Weights of a small image classifier: batches of 64.
Rows from block 14, named by matrix and row number. Rows with one number belong to one channel. Each number is 128 + 24 x the weight over its row's rms, rounded and kept within 0 to 255. All counts start at 0. Numbers have three digits each. After the name is the row's rms in percent of the matrix's.
# convs0: first 3x3 conv (model.blocks.14.convs.0.weight, 96x96x3x3), inputs 42-47, a 3x3 kernel for each
# convs1: second 3x3 conv (model.blocks.14.convs.1.weight, 96x96x3x3, transposed), outputs 42-47, a 3x3 kernel for each
convs0.0 098:118123119110114117105090102129153134141182163136177156144136126124121125142132127125120106120102091108096085124127124113112105112107104129134095118129097110091084
convs0.1 104:156161125162157130137151129139134156119116146127119145155150109183151155173151164114146155101106123111106127130132144137123144147117142121141096115119113080089075
convs0.2 131:118141147143174175126160137170128136134096116149106122089108081113138114105122128114141122127132121112131123127158120152153126142146139116133123145130137102086066
convs0.3 046:081093104096117120107126123135117122165140126172137126107137138135149162116145155087086085105099089098096096121120118128125120127132129122151116167143133108113123
convs0.4 105:132139118129148144128124119095082096095091085091083079135118104119118115142119124133143129138149135134133124141136121136136121147142134115119121104127104108097115
convs0.5 090:178147139120149154118108138078079088119164154090107100191163162114144136157138147126120125121135108145131141137126127131138113142141154063079154112082032121141144
convs0.6 078:111115142088100115091115151118110115114122133108119116100113155109094120130133165118123136121128122134131141121105131110106118131123145145157089135118150119112123
convs0.7 117:137127128125124128186090130114131126143167143106130129119144134105143144182072143130112093116132099149128129132111126124129128146101137155132124067152055093245167
convs0.8 096:138127121135114166151127113083077080090112111094110110126149097090091150159130072118126124115129133132131126139144143129134142152144139085073107133146080062109165
convs0.9 044:144162133163184155182185157122122117122130133124117125133121120117123110136113109118102093111102090135115101123112118114101113126116125131123119183148136126161133
convs0.10 089:129119128098091104123136145121116101113124114110108114085082123096078101111129134128121122119115112122121119122112142109112139139133153121125141123142161156128155
convs0.11 079:141171168119136131086120119121126138134148162125139145134127136107076084107102131115117120111109107123127138126109124111102108127117143129154124142149128124119117
convs0.12 094:124114105120111108121099098126163121148194160145197155154135118125115110145120104110108103103091090088077081121129136110111115102096105121112108104124101099084103
convs0.13 114:116114095119114090105110074115125172119145189122137182089110120107103115132107117137159123141143128122136113119135131121126125111108112159150090142132117126125104
convs0.14 111:124121128140133132149142146165167146164165151139140121152152145171162151178166149120134150125132148132139153127136152126130143127128131079098085077091098087092106
convs0.15 075:153135132142116121150124129096106107103116114100115113140104105148129143127131165140133134148149161166174172128129115131140148119151162129139156137149168162123122
convs0.16 087:169164163160154158154159160115122118129135129121124118194211213187203199173198200115119111122122112120114110152161165144151158138147155083087086088103112079091102
convs0.17 094:122123112121107112116098089112143139129178180134187177133125120094092097125115102114116095107097082085078065125127129116107106102092094133136088135123093128089081
convs0.18 087:143160144159174145126145093142126133123105119128116133139129128115092092122106125141126139119106111137124135144135127150129117141133124180153149159158138142125106
convs0.19 114:150137131151142133153136129131152141141166154136161139167159158162149149160143146135133127136120118142126132117125136118121136123127140080088068102096084087095083
convs0.20 090:148149144159151145156151144134131139139137143136134141152184178172186177170178174136121113130123117137127121130149148145157158141155156062066059075087086061066087
convs0.21 094:140163162131128148140151152113087108114081098133096102119136138120107127167149166133148136121146137121151150139155124138131124158146137109123112098142134095141127
convs0.22 094:175151202164085175167137184118115108131120126125135125149153170129111172169149202148148138126140135127123133136135148115132138131123143130111106110202099120113099
convs0.23 098:145148145154154158148150145113122131131144145147157137121143134109123118112116100136154126143119109128116103122142135137138133137132132125146088135126065133107061
convs0.24 117:123111107128121119132116113139159143150173161151171159162154155154144142171147130137137135134125124137127121121129136118123133122125132066074063085086063062064045
convs0.25 084:147128121156131127151130118103122140131153150113138127159151128155133120147138142127133135137140147135143151101111109110117124110119128072094083081133123086115114
convs0.26 117:160151132123143123087124103119115136130138142098110128114131132099116139113136146129128111144127085160169149109112087119126081126145132169136135162113098180179163
convs0.27 100:148141121161133121154116114099112118114150156116162161137142151148120113143110135135141110134116095117083061145146137152139134138116100121145118138136100128095105
convs0.28 106:141125131138113114140128147124113107113130137077126122128141161124095102124122138138154153144131121145100098145130137148155131153151122110152117149103105126090102
convs0.29 052:137146147111134143110127129098124110108135126111116114137082112102069088114099118101091085101095087119124130105101122092095107119111140153166115168196135145187141
convs0.30 106:121115130101090111108077111125155117140188153124169138171159155145120124161140128120110108112096094111099095129122130114111115118108115110113083108135097087097097
convs0.31 079:115119137086085118093099146113116127102115132103120099127122171120099158162143182109118120115125123138128139118108144120115147153117154132139107130101147110110134
convs0.32 110:117095117106088113125145154110112107111129120107119113099104138122140177137152169135134131126128129127113138118117130117127133126116130234215184173200194234141135
convs0.33 114:124124139107103127109090115125153113141174138128163133171157153145136148152147136134115119127105106119105097127125132114113124113111113113129102123140101097103099
convs0.34 100:116118120107105118104089109124151129138179158129170146160147140126118126139126123124118102119102091108098084123124121116111104113106101123137089119136103102094090
convs0.35 103:149143145142133140148141144125142130141148130122135114111103107099098120136148162099108105106121121114126128087090090084085085081081081117133115126160136121140130
convs0.36 119:138131115142118085163136117126131133119142182083118165112136152118117124127121132134142126143142090132138107155145130137136104147139116138131108137143091120112107
convs0.37 119:118123108121133128110114106145138116162145102169146112094165138098174160096165156084132123096142146072134146090129122110143146079139136087132127108172155086132132
convs0.38 102:164139134178140131163143110128137185141164194144163187132148129125134108128115089139156111142136109129119091120133126119118112121108098135155133141154145130145106
convs0.39 050:152154137121122112119123122115139126125141122115119117157121124111097098134120130106101087109104089155160129104095109099095104129122136120116130173162116123188115
convs0.40 120:146132124148146140149138132129146139138162151146163151158163167161157160154146144138143136141128125133120111122136139125129137124126134088091080094106085080077053
convs0.41 066:158161165133138142122142148097122143120136165139145163104136162096112128093112127110121105130123121135140138097102138105102137105116157139147097136164117124123145
convs0.42 108:160175175151147181148146178122119138117110140131125134180169180152099177170136180118134106115126124130152131113132158115111144140122151099099046097159063082121081
convs0.43 105:111126119143144140146150139182177166156155156149134130145152136166173154165169147113132140118135140118140146119137139131144143125138138086105088093108107090112126
convs0.44 104:126113104124116108131108100140173143154184168147180160154138141146134130162137120132125123123107106125113107118124130109111121113109118099095087102100090084078070
convs0.45 101:138120124114108124125139152099107111101129107097112102143141168162177204151179199142139131136140130138136144120117125122126122127122128225197186163200145227154122
convs0.46 094:146128132138146148130127130081076085082081079072075073146114112130127126148125135127130128130139132125117123135128125124128122132127131138130141124138120116110126
convs0.47 102:158138134167147138162147122129141163138153174137154162136153150144154154153140137146143111152121108145123107128139142137125137133119132129123086129131104119130092
convs0.48 123:103141134134184157118144133163142130123094111143123121084134108113169154109127143115135103131126102122130085114153111163157138124120121101146113158143122091132055
convs0.49 103:127127115128123147129131125095088083102094091099102100120122077097095132156131097121130125128131130137133123133137127114122135146144130114118120135122107103097128
convs0.50 102:130130142131124139131139146138148132135159149106119104104102138112116164157171179099097100112107118109113120093097133085098148083098130124116085119116101112111111
convs0.51 102:153142137148147147146149144140143164145153165138146148133163145120151148148147131152143109141107088141108091138143136135117117132106108117114090110099071095097062
convs0.52 114:105127129114131146109118127158143115163142083173137091109164140108181181100181171087129120101143145062127135096134122121156151081147138102138127129175149096134130
convs0.53 059:124145143121154167126152140102102087111123119110121115164169194169181191165180168119125122105131110114118097126136135128145138118139124083096054123121081063095073
convs0.54 117:124149174147181198160172163170144100160114065151112088106144120120130125125123126109127124092118135092140149127159129156141141124131144122125156114158153110139097
convs0.55 106:119117111126119113141137134154147121170162134126117095087127115129165134163184154070103111094130126101142154110128140114139148124151165088174150086142152134157152
convs0.56 072:121112140115113118131136136127144176125149183128118155121108155133107126146128163103113094129114103140127138106096132118109140130119136127168105145170133182178166
convs0.57 113:144132126152131134141136127123135176132157193134161179120161139102145108111134093127159098135149098129138088111136116125129110126121105130152089132134111110154082
convs0.58 088:136123125138132136158157170107137148121146149116135126164150141150143176178193235130133132136145155135157166082093087095109118094116128080083103101129108115131116
convs0.59 110:155140125152139127150133113128152170132160185122154171133160143125152139152156137140148118152138115152147127116127120128126120130125129103103082113120094108114073
convs0.60 086:178172159176181173166177172099104114107114114100104112201224211189212200170202184109106102112112102105104105128137144130139142124132141117087087103080090105092099
convs0.61 099:126139132161155146166158153170166159166163161143134127155159141167170149172178153117137140111129137121143148115127139117133141122136143090109087084100102092111126
convs0.62 118:126131126123106116120090115110108111123149150143179153153167158150127128149132149147150138149134124107073077136131136144140138125110114105128112131103127108105110
convs0.63 064:154166171127132149109138140094110142120132163146143171120124148119093090095115111119120104120127116138144140113109129106099125109111145135158101130190113147118135
convs0.64 109:130129131109107112109090105128146117137170142127157142173164160152137137157142132135125120128109108121110101129124130118114120120114115095113090096138101092108096
convs0.65 121:137128128139132147130123123085073078099095084093084077140127115122108122133117120136135135137139135132122125144132136133127133139131140127113119122130134115103116
convs0.66 117:129158164144178167146185162149113129117095108140100121100118115117123121114102121152157134149128110128128113149160133152140106144138141124137119122138146113117097
convs0.67 103:147120142116130142127133134105093104092107106075093095157061117071092097147155105138137139135135131126120119157125152120124131137136126100153116153122117082105111
convs0.68 106:133118169103098155127126187141138106167195110121155083113119139116121134150133150113125131101109132120118142133127147130130150137119147148146140117121136109108125
convs0.69 077:148143130174160142172153131119146149147167172152168162148165140149152124142146119138135130120113116106100111111127121112119121116120125096095079095118086098108066
convs0.70 056:124120114123119127115135138110130141139142152139139159144121120115095112147147165095099101104095102100109114127119130116107119141123131157147131139129123124127135
convs0.71 119:140128132144132146135122124083071076102098090093086073144127123124104123135117122139134137135138135131123128148132140132126134141131144122103112117130129109105116
convs0.72 105:140126126137136134125123122092084093091089082084079069141116116133123124144128136137134127141142127132122121147133132132127122130122126128116122119131122108112111
convs0.73 107:130127124135132140127117121090076088096095085093083076140123113129111120138118125134136129142142131135128125145134131136129126139133136117118113114125126110109112
convs0.74 108:139118111140120115133103104138173137156188154145176133145129115137118130139119136115119116119116124114109130090117127096117139093113140102100115123124141097099110
convs0.75 107:132128126132135149125122125088073080091089079090084077144123113125111121141119123132137132138142134133128124142132132132128128136132137129119121123135130118101115
convs0.76 085:164141132171147131167153139101124140126148148112137134155143118142126109144145145110121126122132146139150156103118115115129131121135138060095074071124122103121121
convs0.77 090:148138146115178165133182160141120121131162119139170125126074128069165119081136123102132122117131090120119096132136132126141123128133118082151124112099083086091107
convs0.78 115:133126130138133144125122130084075077093090084090085072139124117130111117134123128129134135134139137127131130143133139134127131135131138124114112120131126103109105
convs0.79 091:138130136129127147132158167105123114112134120097122118111128147151158176147170172154150136148149132143146143114106118113110116113105118211187148160159111204130104
convs0.80 095:135140127143141128130134107126134181137154197129145176114108118095087125121108112138147112136113094112108088129125124123100119105086096164146126144141090142118094
convs0.81 121:126123136141128138122109120177187185135126129142127140094134133133144160108124120079103081112133132101128121115129126129133141102120116126119100162182174116146135
convs0.82 125:113092115095095129128158173108130126108122116110115105098115147110144183111162188135115116118109106119114128104109123106127130102125137230189163181189115245175142
convs0.83 080:148151141150146136126121111102120138120140152101117108142166136130147123130149115148142116158138118119111098118121115133125118118116112151174131160160104103092066
convs0.84 090:159142142164146151158146139105124148132154172148162159134145145118135141126124123146161129151136109131114094135146135145140128146128124132142093149145078122092065
convs0.85 111:160156139164147140156144140085120140103145162121167165144134133133111124121102138136143099127116079102093052139143124141136111138114091118137115135127094125098089
convs0.86 124:135124107140114095158129119128131146121139183092123169140150159152121131166139154135145112137134090127130100147132121137122109135124122126113107134136116115097102
convs0.87 101:135131133136131126125128117112092096107085076095079078150109114118094114133121121143135134148136138135129129148128138128120128127133130130152150148156125127118130
convs0.88 107:141150149147162152137152102120120143108110133144130144109111098111115101113114101116134123131134125130144130135143119147154127148153126149149158146136129115123111
convs0.89 084:193161168191147128170165158111125118131135132118135120165156144153143148175155160151149139145140137140130148120128134114118139123114125124170113081194255105113114
convs0.90 111:139116166131146190172183212151181114169201120111113099126136134147148161152147151104106117094099135127141141125098125121113134137125134130135147144134145142143122
convs0.91 093:143169176145169148105120099142094107157106109146106110111151178104111130102120125118109117123125102146160155130117116140121111129143135146147131143137115137128123
convs0.92 112:147130122149134123147120117133166138149178152138170134159137138152133141157132148126122127129118125133121138103119133112122144112126151091094092103109119092090100
convs0.93 085:149093108114105118103156183116125120115121108118095092105113143119131182103139183142130136125120144149145147106115119108118133127116129148188159095144183255140130
convs0.94 119:140133115147126119138118111100116127109144155117153168154149149163122131142112139143148116143125098117097055137134128148131126127104096116130105119125114125110101
convs0.95 077:129116118096083100104124130111117127106125135122135125104083164115089162120117187128120122141125115140118129114108144116116145133121164117129113137141130137151153
convs1.0 106:133110118143121129150140144099098112106123121079078099088112125075095103088096105130144150113106129096085102179147160165134148163133150126150147133153149126151135
convs1.1 081:108125148096112133146148168099109061122130087112124086112095103115113110114104107125132136104127123105110127105166146066117116091125116107123130130124136109128123
convs1.2 127:150160135156160140170181146111113056115119095079104077135119126138123138135119119131131123115113108114111106170171150172156155150158150116119132115131130121113125
convs1.3 047:104114110119119109120119113135134116106105095115103094130121138122121130121110123131143134128136126127130125179153161138098074173143135113129121120135135127127124
convs1.4 065:148150130142131137153157145146075093101099068089073046106121127112131133115126131133130133135127129149146137140114095130095110141141118155116135134135100130115122
convs1.5 084:139128134141127148152140125213168174130165113157138156115117117130137142076113110123102121121129136139138153134114128157145137176160125132103119123139087098129164
convs1.6 084:095095113109116125118119133069100081063083082068084072129117129128139133130130125131117133121122126114115123059069087060071065071089087115125115118125122122125111
convs1.7 156:126138138147120162139133159126144146111104113109120140120115082122084071144170102118117131115102126143140134124100135135126161143110168114100088105123073145166116
convs1.8 078:155137128140132128140150150135109166131109106145125107101112103105110110122105122143108148122097122152114155122098143109137149148136144114104108114095108132105099
convs1.9 045:104113125110116109126125126134126118135090109108096096116121144108118134124130141129123128127126127129130133196162158139104100153120129121119112119121123124122115
convs1.10 084:100094119106119125115122130100112095089095089094089079122128142122154152136149144126118129119120118127123124075085097072082086080075093127129126123130127122131127
convs1.11 064:084084114110119123151137154088112075082117091106120109122110113119132125134121114122108127110118123107111117104125135084087089126132130109131103123125129126126114
convs1.12 110:130109110142122126144136136095101107104130125082079104092114127081102108099108115123136150105099124097084103177160174168139158161140159119142144125148152126151136
convs1.13 135:121115133132129142138136151116146110120138098080111071100107124088090112080091108122148149097118137084105121158147147156146141150158138125164131129155142126154135
convs1.14 123:135126123120111104123112108117113118130128125124119120120141144114133134102109116112125135124128135124118125100077075065040053070048056112123133122132132119127127
convs1.15 062:142149154145151156140139139103133161124136128121142125139139125138139138135143148142144154155155157143147140105102130078091097096095099119135135132144139122140128
convs1.16 075:107116115103114105114121115198186192192168164175158147107108103105118117100115115136139133129131127130133129129130121124122116125133120118124118126126127125123119
convs1.17 115:131109120143123135147137143104107101111128105079075085086111125075096102082100112123142150098101126089085109175158167169147150164146157124149140129150148127146134
convs1.18 068:103111092116127104149145135141118077147093085115097075127116144125123137120102130128121144127117138141130135139143145096108106147146109132131142125111158124123140
convs1.19 110:137128128134125130142138142114125126143154141127130123112138134113140138105125130143154150128129135115107119135124120110107108103110110097121123113147144113143138
convs1.20 065:125126126116122122139135132127137134145149143122129123105107104103112106110117109139140124128136124128133122161161138146145124132137112102110119111122118117127114
convs1.21 081:102104115124126132140136153080092073069082093078096089146109113154135121163133125162138138153145134151129136137100097120122092109106112101108113107106134114120113
convs1.22 093:116103131115131136120134136107102103081125106107107129111094094131136121139121121138126132127130133135138146123129142100101102117092130133137131133115119146129116
convs1.23 085:143136138142139144157145150143140120145145119108105081118133134122135139116131138148145150128124125121115115148141139140135123141134124100122121115132118111120109
convs1.24 110:143133135141130136145142145118131126141155144115118117120149148114140138114134134140153153126124136114104113131118126109104112101099112104131129120149145118145132
convs1.25 081:135142160135138157147146161136145141149144122137124101129135132144154150134148140157151140149145136140137128089087093081091091077091090101125123124143134113135120
convs1.26 117:128126133154114138149121137149160104096139088117135131129150135143149138142159132153129151155149160142149165142090109160086091183127129121124122143143119126135134
convs1.27 135:116095106142128133127127138109099103115126113106086106093109114088098114104113116127137145098099113101101116118113127130119120139129139137159138136153146125131123
convs1.28 143:115102113127120128122130126080075112075098092088075119126141135115125110125123124141136144113112125121111125079071095080067075094081086134147137133142134129129125
convs1.29 048:099109134105131130126125140116132131103114124111109117136114141124133131131127123124108132132134127119127133131130138117111089116113139122128101130119123121123110
convs1.30 111:129109110140118121147140139103089123104124132102091123089120130079108111102111113130146153124113138107091105156130146139108129142113137128149156136161162128152143
convs1.31 079:095101123102121131119128140096139082087126079102111084109104111131130132134110117145122132128136130118127136081102104073111107076117110114126110122114124113120110
convs1.32 110:135120133130131142130124136117127157116141148132150158172153130156144127152141129134120129137140133131126130108109131069084095088081107152138159139137137143143144
convs1.33 113:127103105140118119148138138116100136108121134108101131080108121078102104103104106137148157130113135114090104155135142141109131141113138129152161132161164130155148
convs1.34 108:132107115143116127149139143094091112104124120093086110085113124073096103088097108130147150115110131098086104173145158160129144158129150127151148136154155128152139
convs1.35 076:129137135124136129122132126143145149152147137149142135141147155149167167146161163133134135137137136127128130108091072064051049047043048111111122123130131120128123
convs1.36 156:113107142124114144138137141096114102073127087093133121110123127099111132095109118133146145101138151089108131120106138103100104123116107133150122124148131129138131
convs1.37 125:131137125137140135136142135049101112054129136057119105111079113117073106116076117128127143126115121114110111159180175177192192168179171105121146116129170112135154
convs1.38 128:124120132134126144138136147131142092138146084096110051102115117102111115091104112135146141112123128094105118143142141141142132126133130128159123137170137125148124
convs1.39 045:103107127106127120126123128105134125112094109132119113130117136131134137127127117134131142145153151141143155154129123120103093138107124124118103134132146115123122
convs1.40 110:136126127133124131135132136126136129148156141113110107119146145115141137109130131135146145120115122109103110120109107104105104092096102111137136125150145119141130
convs1.41 070:103113125110130133123127131105163103159178090164147076135117113111125121123131122126132129114128128115125125135152166132160160138146174122133118135134133123135122
convs1.42 095:118113153126138169167144182149167092123140090110151094106091100126103118121096098125124137130140140111137138138182144128162138128185151088100098118073121111125116
convs1.43 107:132128121114109105117114108099109101127126121114125111126134148115122141099098121108123135118127134114115122099091090080072082078077074108119131119130124116124119
convs1.44 103:143127130144129134147141144104116116121147134097104112104136142101131134106124130137151153121119137108096110165155151143133135130122130107135135120153152117149135
convs1.45 088:132122135127125146130127132109103158104135161139153173168155133149143127139140133134120136138147139135132141107110132069093087086087103143133138131135128142133136
convs1.46 056:142145131136129138141156144162097122126109093120087085100122136114135148119132136141122139134120138154140150150136137124119132138142137154127134125124104122107125
convs1.47 111:134128140134127145147143152122136101136147101109122081115127121121129124107118117151161144130136131110118122136134124123133114115124114105138113128152128121136111
convs1.48 133:146156129147145130150163131127112099136151149119137136159140116156140130152143122144139112165134124146142116122156116176145166105137110138120119121150115136123124
convs1.49 078:137133121132135134152157146141094090127101071114078053107116122101124124113117122135120131124123134149132142123084113090104118136123125142112131125113115137109121
convs1.50 085:144155140135141131129136129132155147153171144145156120132137132131143140115126134132150149137150148123135132135112125096079095099086097107118112128147135120143129
convs1.51 101:149136149142130143154146153135139106146146117107114085115136125126138128113122119147161150127132134112108115152132125121112100109107097115141112133146117117124102
convs1.52 121:137139124135136127138135124054096116055127158060135114131089116138084109123078107136129147133125124128120114145161166159170179158160151117130152128134175116140162
convs1.53 062:151137133124140129139142131113153153151165143150153160122110119121113115116109120133139121138155133144148134209185178163163144176164167115101106132111097111100101
convs1.54 120:123128123125137118154166132073116091071107110056110101137105119144103123151107119145139145148145132149131120144147142151138151145156148109112150124113157128121151
convs1.55 102:119114112120115106124115108117133126097111101088100079128118127129114137119098115126121142137121130134112110132111117108094086136121118112123132127138148119130138
convs1.56 078:110127126108122130110121131141193109152166101136180072155121131129123132129113120121136130110126120100123123125128156150137140160147150125130128130133134131139127
convs1.57 121:132126141137128150145140154124138085134147087094111059115127120121128126108121118143159142122138131102114120129126120128128115114125113114157108134166121125141106
convs1.58 079:142156158142152148134137137124137162150129134155131130112121117135144148118135141151149155159154160148143146107091089089085084078076073096113121117135140116131134
convs1.59 114:137127139139128143147140151120132094139154101118131091114128127116130128106120123142157146123137139103111123127126122113116110100113107110141117128161141122148127
convs1.60 069:100101112112107108115109105184177177174149141157132126112114120105122131118135141138129133134127131146141141144126157132117138129116115132137121130136122136132133
convs1.61 107:127124119117109107120115111105110101117122110109116106125129143114117135101096117111126136115123129114109113102093092076060073082075075113123130121132124116127118
convs1.62 149:117098101151142148123127134115104113123129131107086105094114116097098109120114115136128143117097107106096105104098112120107116119117128135161147130149142129134120
convs1.63 069:103103128110128133118126135088141075144161073121135066134102119112125125135135126122133131120129128115131126126153156150179170152157170116132114131127131122130119
convs1.64 113:130107114142120126147139141107097126109122128104095127089116129086105114106108113136151155125113135111095106152130141138110124139114131134158157138163164132157146
convs1.65 069:144142133139141129159156139155080106116074081107076076114130125118133129103116111129116132125114127147135141111093115098106116131128144142118123124102109126117124
convs1.66 106:137149143144148144174180148116088052120094090096111096125120116127118117124121112138133134130124121137125121193186172178153146160135140123110133115098122131105129
convs1.67 081:149120133129127142145157156110132112125113135131103132107141112126108140093121102125130113124110125124127134141102158118122120143121155119136109135102119112105093
convs1.68 136:110119101130125103131143125104108108100097106123132115110121126103115116130109104141122137147123126137107100127109118110075107106095124116128139113135131122130135
convs1.69 081:136138151131130150144144160160168149159160134112110091109124117107126118100117106138145139119122125110122120143142133132141131123136139113140130128149131104128107
convs1.70 061:108122124116133130124130129146178135140155101137157108128115118119114130129118118139139139123133123116121124152110137148129109159129148129128117132120131120122120
convs1.71 069:148141137139142130160162142143085115111073088107073087111133120117140126098119111134121135124117130147136145113088123095107116133123148137117120126102113128122127
convs1.72 060:150144144144138138152152138135089099091088088096077073099126127103129137116142131133122140133122139153140148134117116124108116145134141158140121116119107124117121
convs1.73 064:150148140144141133158155143146076093104075076097071063103125128114137135110132123130122135132122133151143143126105110120103112140126136149121123125109113129128122
convs1.74 102:138127124144133134141143142075115126111150145105127122095124136089123132095119134135149153122123132109103111161156146154144150130133134086118128103148161099149151
convs1.75 063:144147134138139137158162141165090097116089080101073067104123127115131134109122122138123129130119134153142144131111121107115120138138133148119123129109106124113127
convs1.76 083:136143159135134154138140150113137141140137122139129112112121116136151143128149139155142138153149141145139131103090097091092092080093092097122119124145135123141126
convs1.77 093:126136121134138128139139126124134134109151153143131130133119107096101117124122116149110124128121127133117128189145169212131169167130165127119112105136094122101107
convs1.78 066:160149145144147134159162144145095119115073088109077084106130126119144132105127120138132134131128133149146144113101123108109115118122138138117119123095113128120130
convs1.79 076:138133139136134146139130132124101163113129170128148187155149132142148130134135133131119140143146150141138148131133151092103115086095108131119118129126111134125117
convs1.80 120:129117135136125144153141155125132093127135092091116065092101120089094113083089111131148146106123140085100117182178166161163151161167147124152130134154143131149135
convs1.81 132:135129132132124126135134132049053054104121127091129110122115134102092121096092126133138144129129130113112119158152146182183168157152129117133133133138148138164156
convs1.82 132:124119128126131141123130129100132158107161152134169159191172144174162145177161157128120116126125123120126121096088115072089099090090105157139147153143137150147145
convs1.83 077:133135144124125137152147163163150144148128120134116102134147126142148134115127109174167158167156154155151141106114125104108111130126114107138120126144115127133104
convs1.84 085:139136140142140149153148152132144105136147109097105061114131116119134124110129123147151144125129130115118122132132120127129111133128113101130113121140119112122102
convs1.85 139:112093113142123138131128144119114112119127104107095097087107110080096116090111114125137143085097113081093113152139152166141136166144155142156136139149135131130121
convs1.86 160:116106144131117146141137148099115100078129088091138117103122129098104131095108122130149147099136151084111135130111138118109112123117108137162126131160137130148130
convs1.87 079:122106119115124128144159145121072085096057085083029065121142126118128126116141120139130126126120128143139133112101128086112115138127144140133132130102105119109107
convs1.88 096:116119110135138128149159140116118068134127077104081059113114141115124140134129137120119120119120118131129122152144115145141119161149125121111133124110136131116139
convs1.89 073:120103128112104122124109128191176179174166144177145136116126118122128132125142137133127132142133144135135138171157179124121135130122166113137123118134125117126117
convs1.90 143:121133119115108089134134121119119101093096092126112116111121114112128123099096092136135147149147145151121115133131129108094109136115140120122135117141140114125134
convs1.91 091:121113107134105105164129133124140115069107110098093108151124144145153150124122123146126131140139142151141136135098137154107108171124113113130119106146153122127134
convs1.92 105:137127127138127131141140142089114126124148142115127125104139138103139138100126132141153152126128136115105116148136131128121124117118122088115129105147153104147150
convs1.93 079:129114136138128143132126134111141154128145134142163125185141125153145133152160161121110131139137138132138134097114142082102102104096121138138143135138133125135127
convs1.94 148:119099116147130141129132146110101105115126116109102110095106126094097122102115117122140144091103118096103120136125132142129121142132140134164140132160148128136128
convs1.95 077:085093123098122129107121129092155093108139077113127079116114122120140135133132133131119128122128125125126129096097141090113132098104144117134117123129125118136119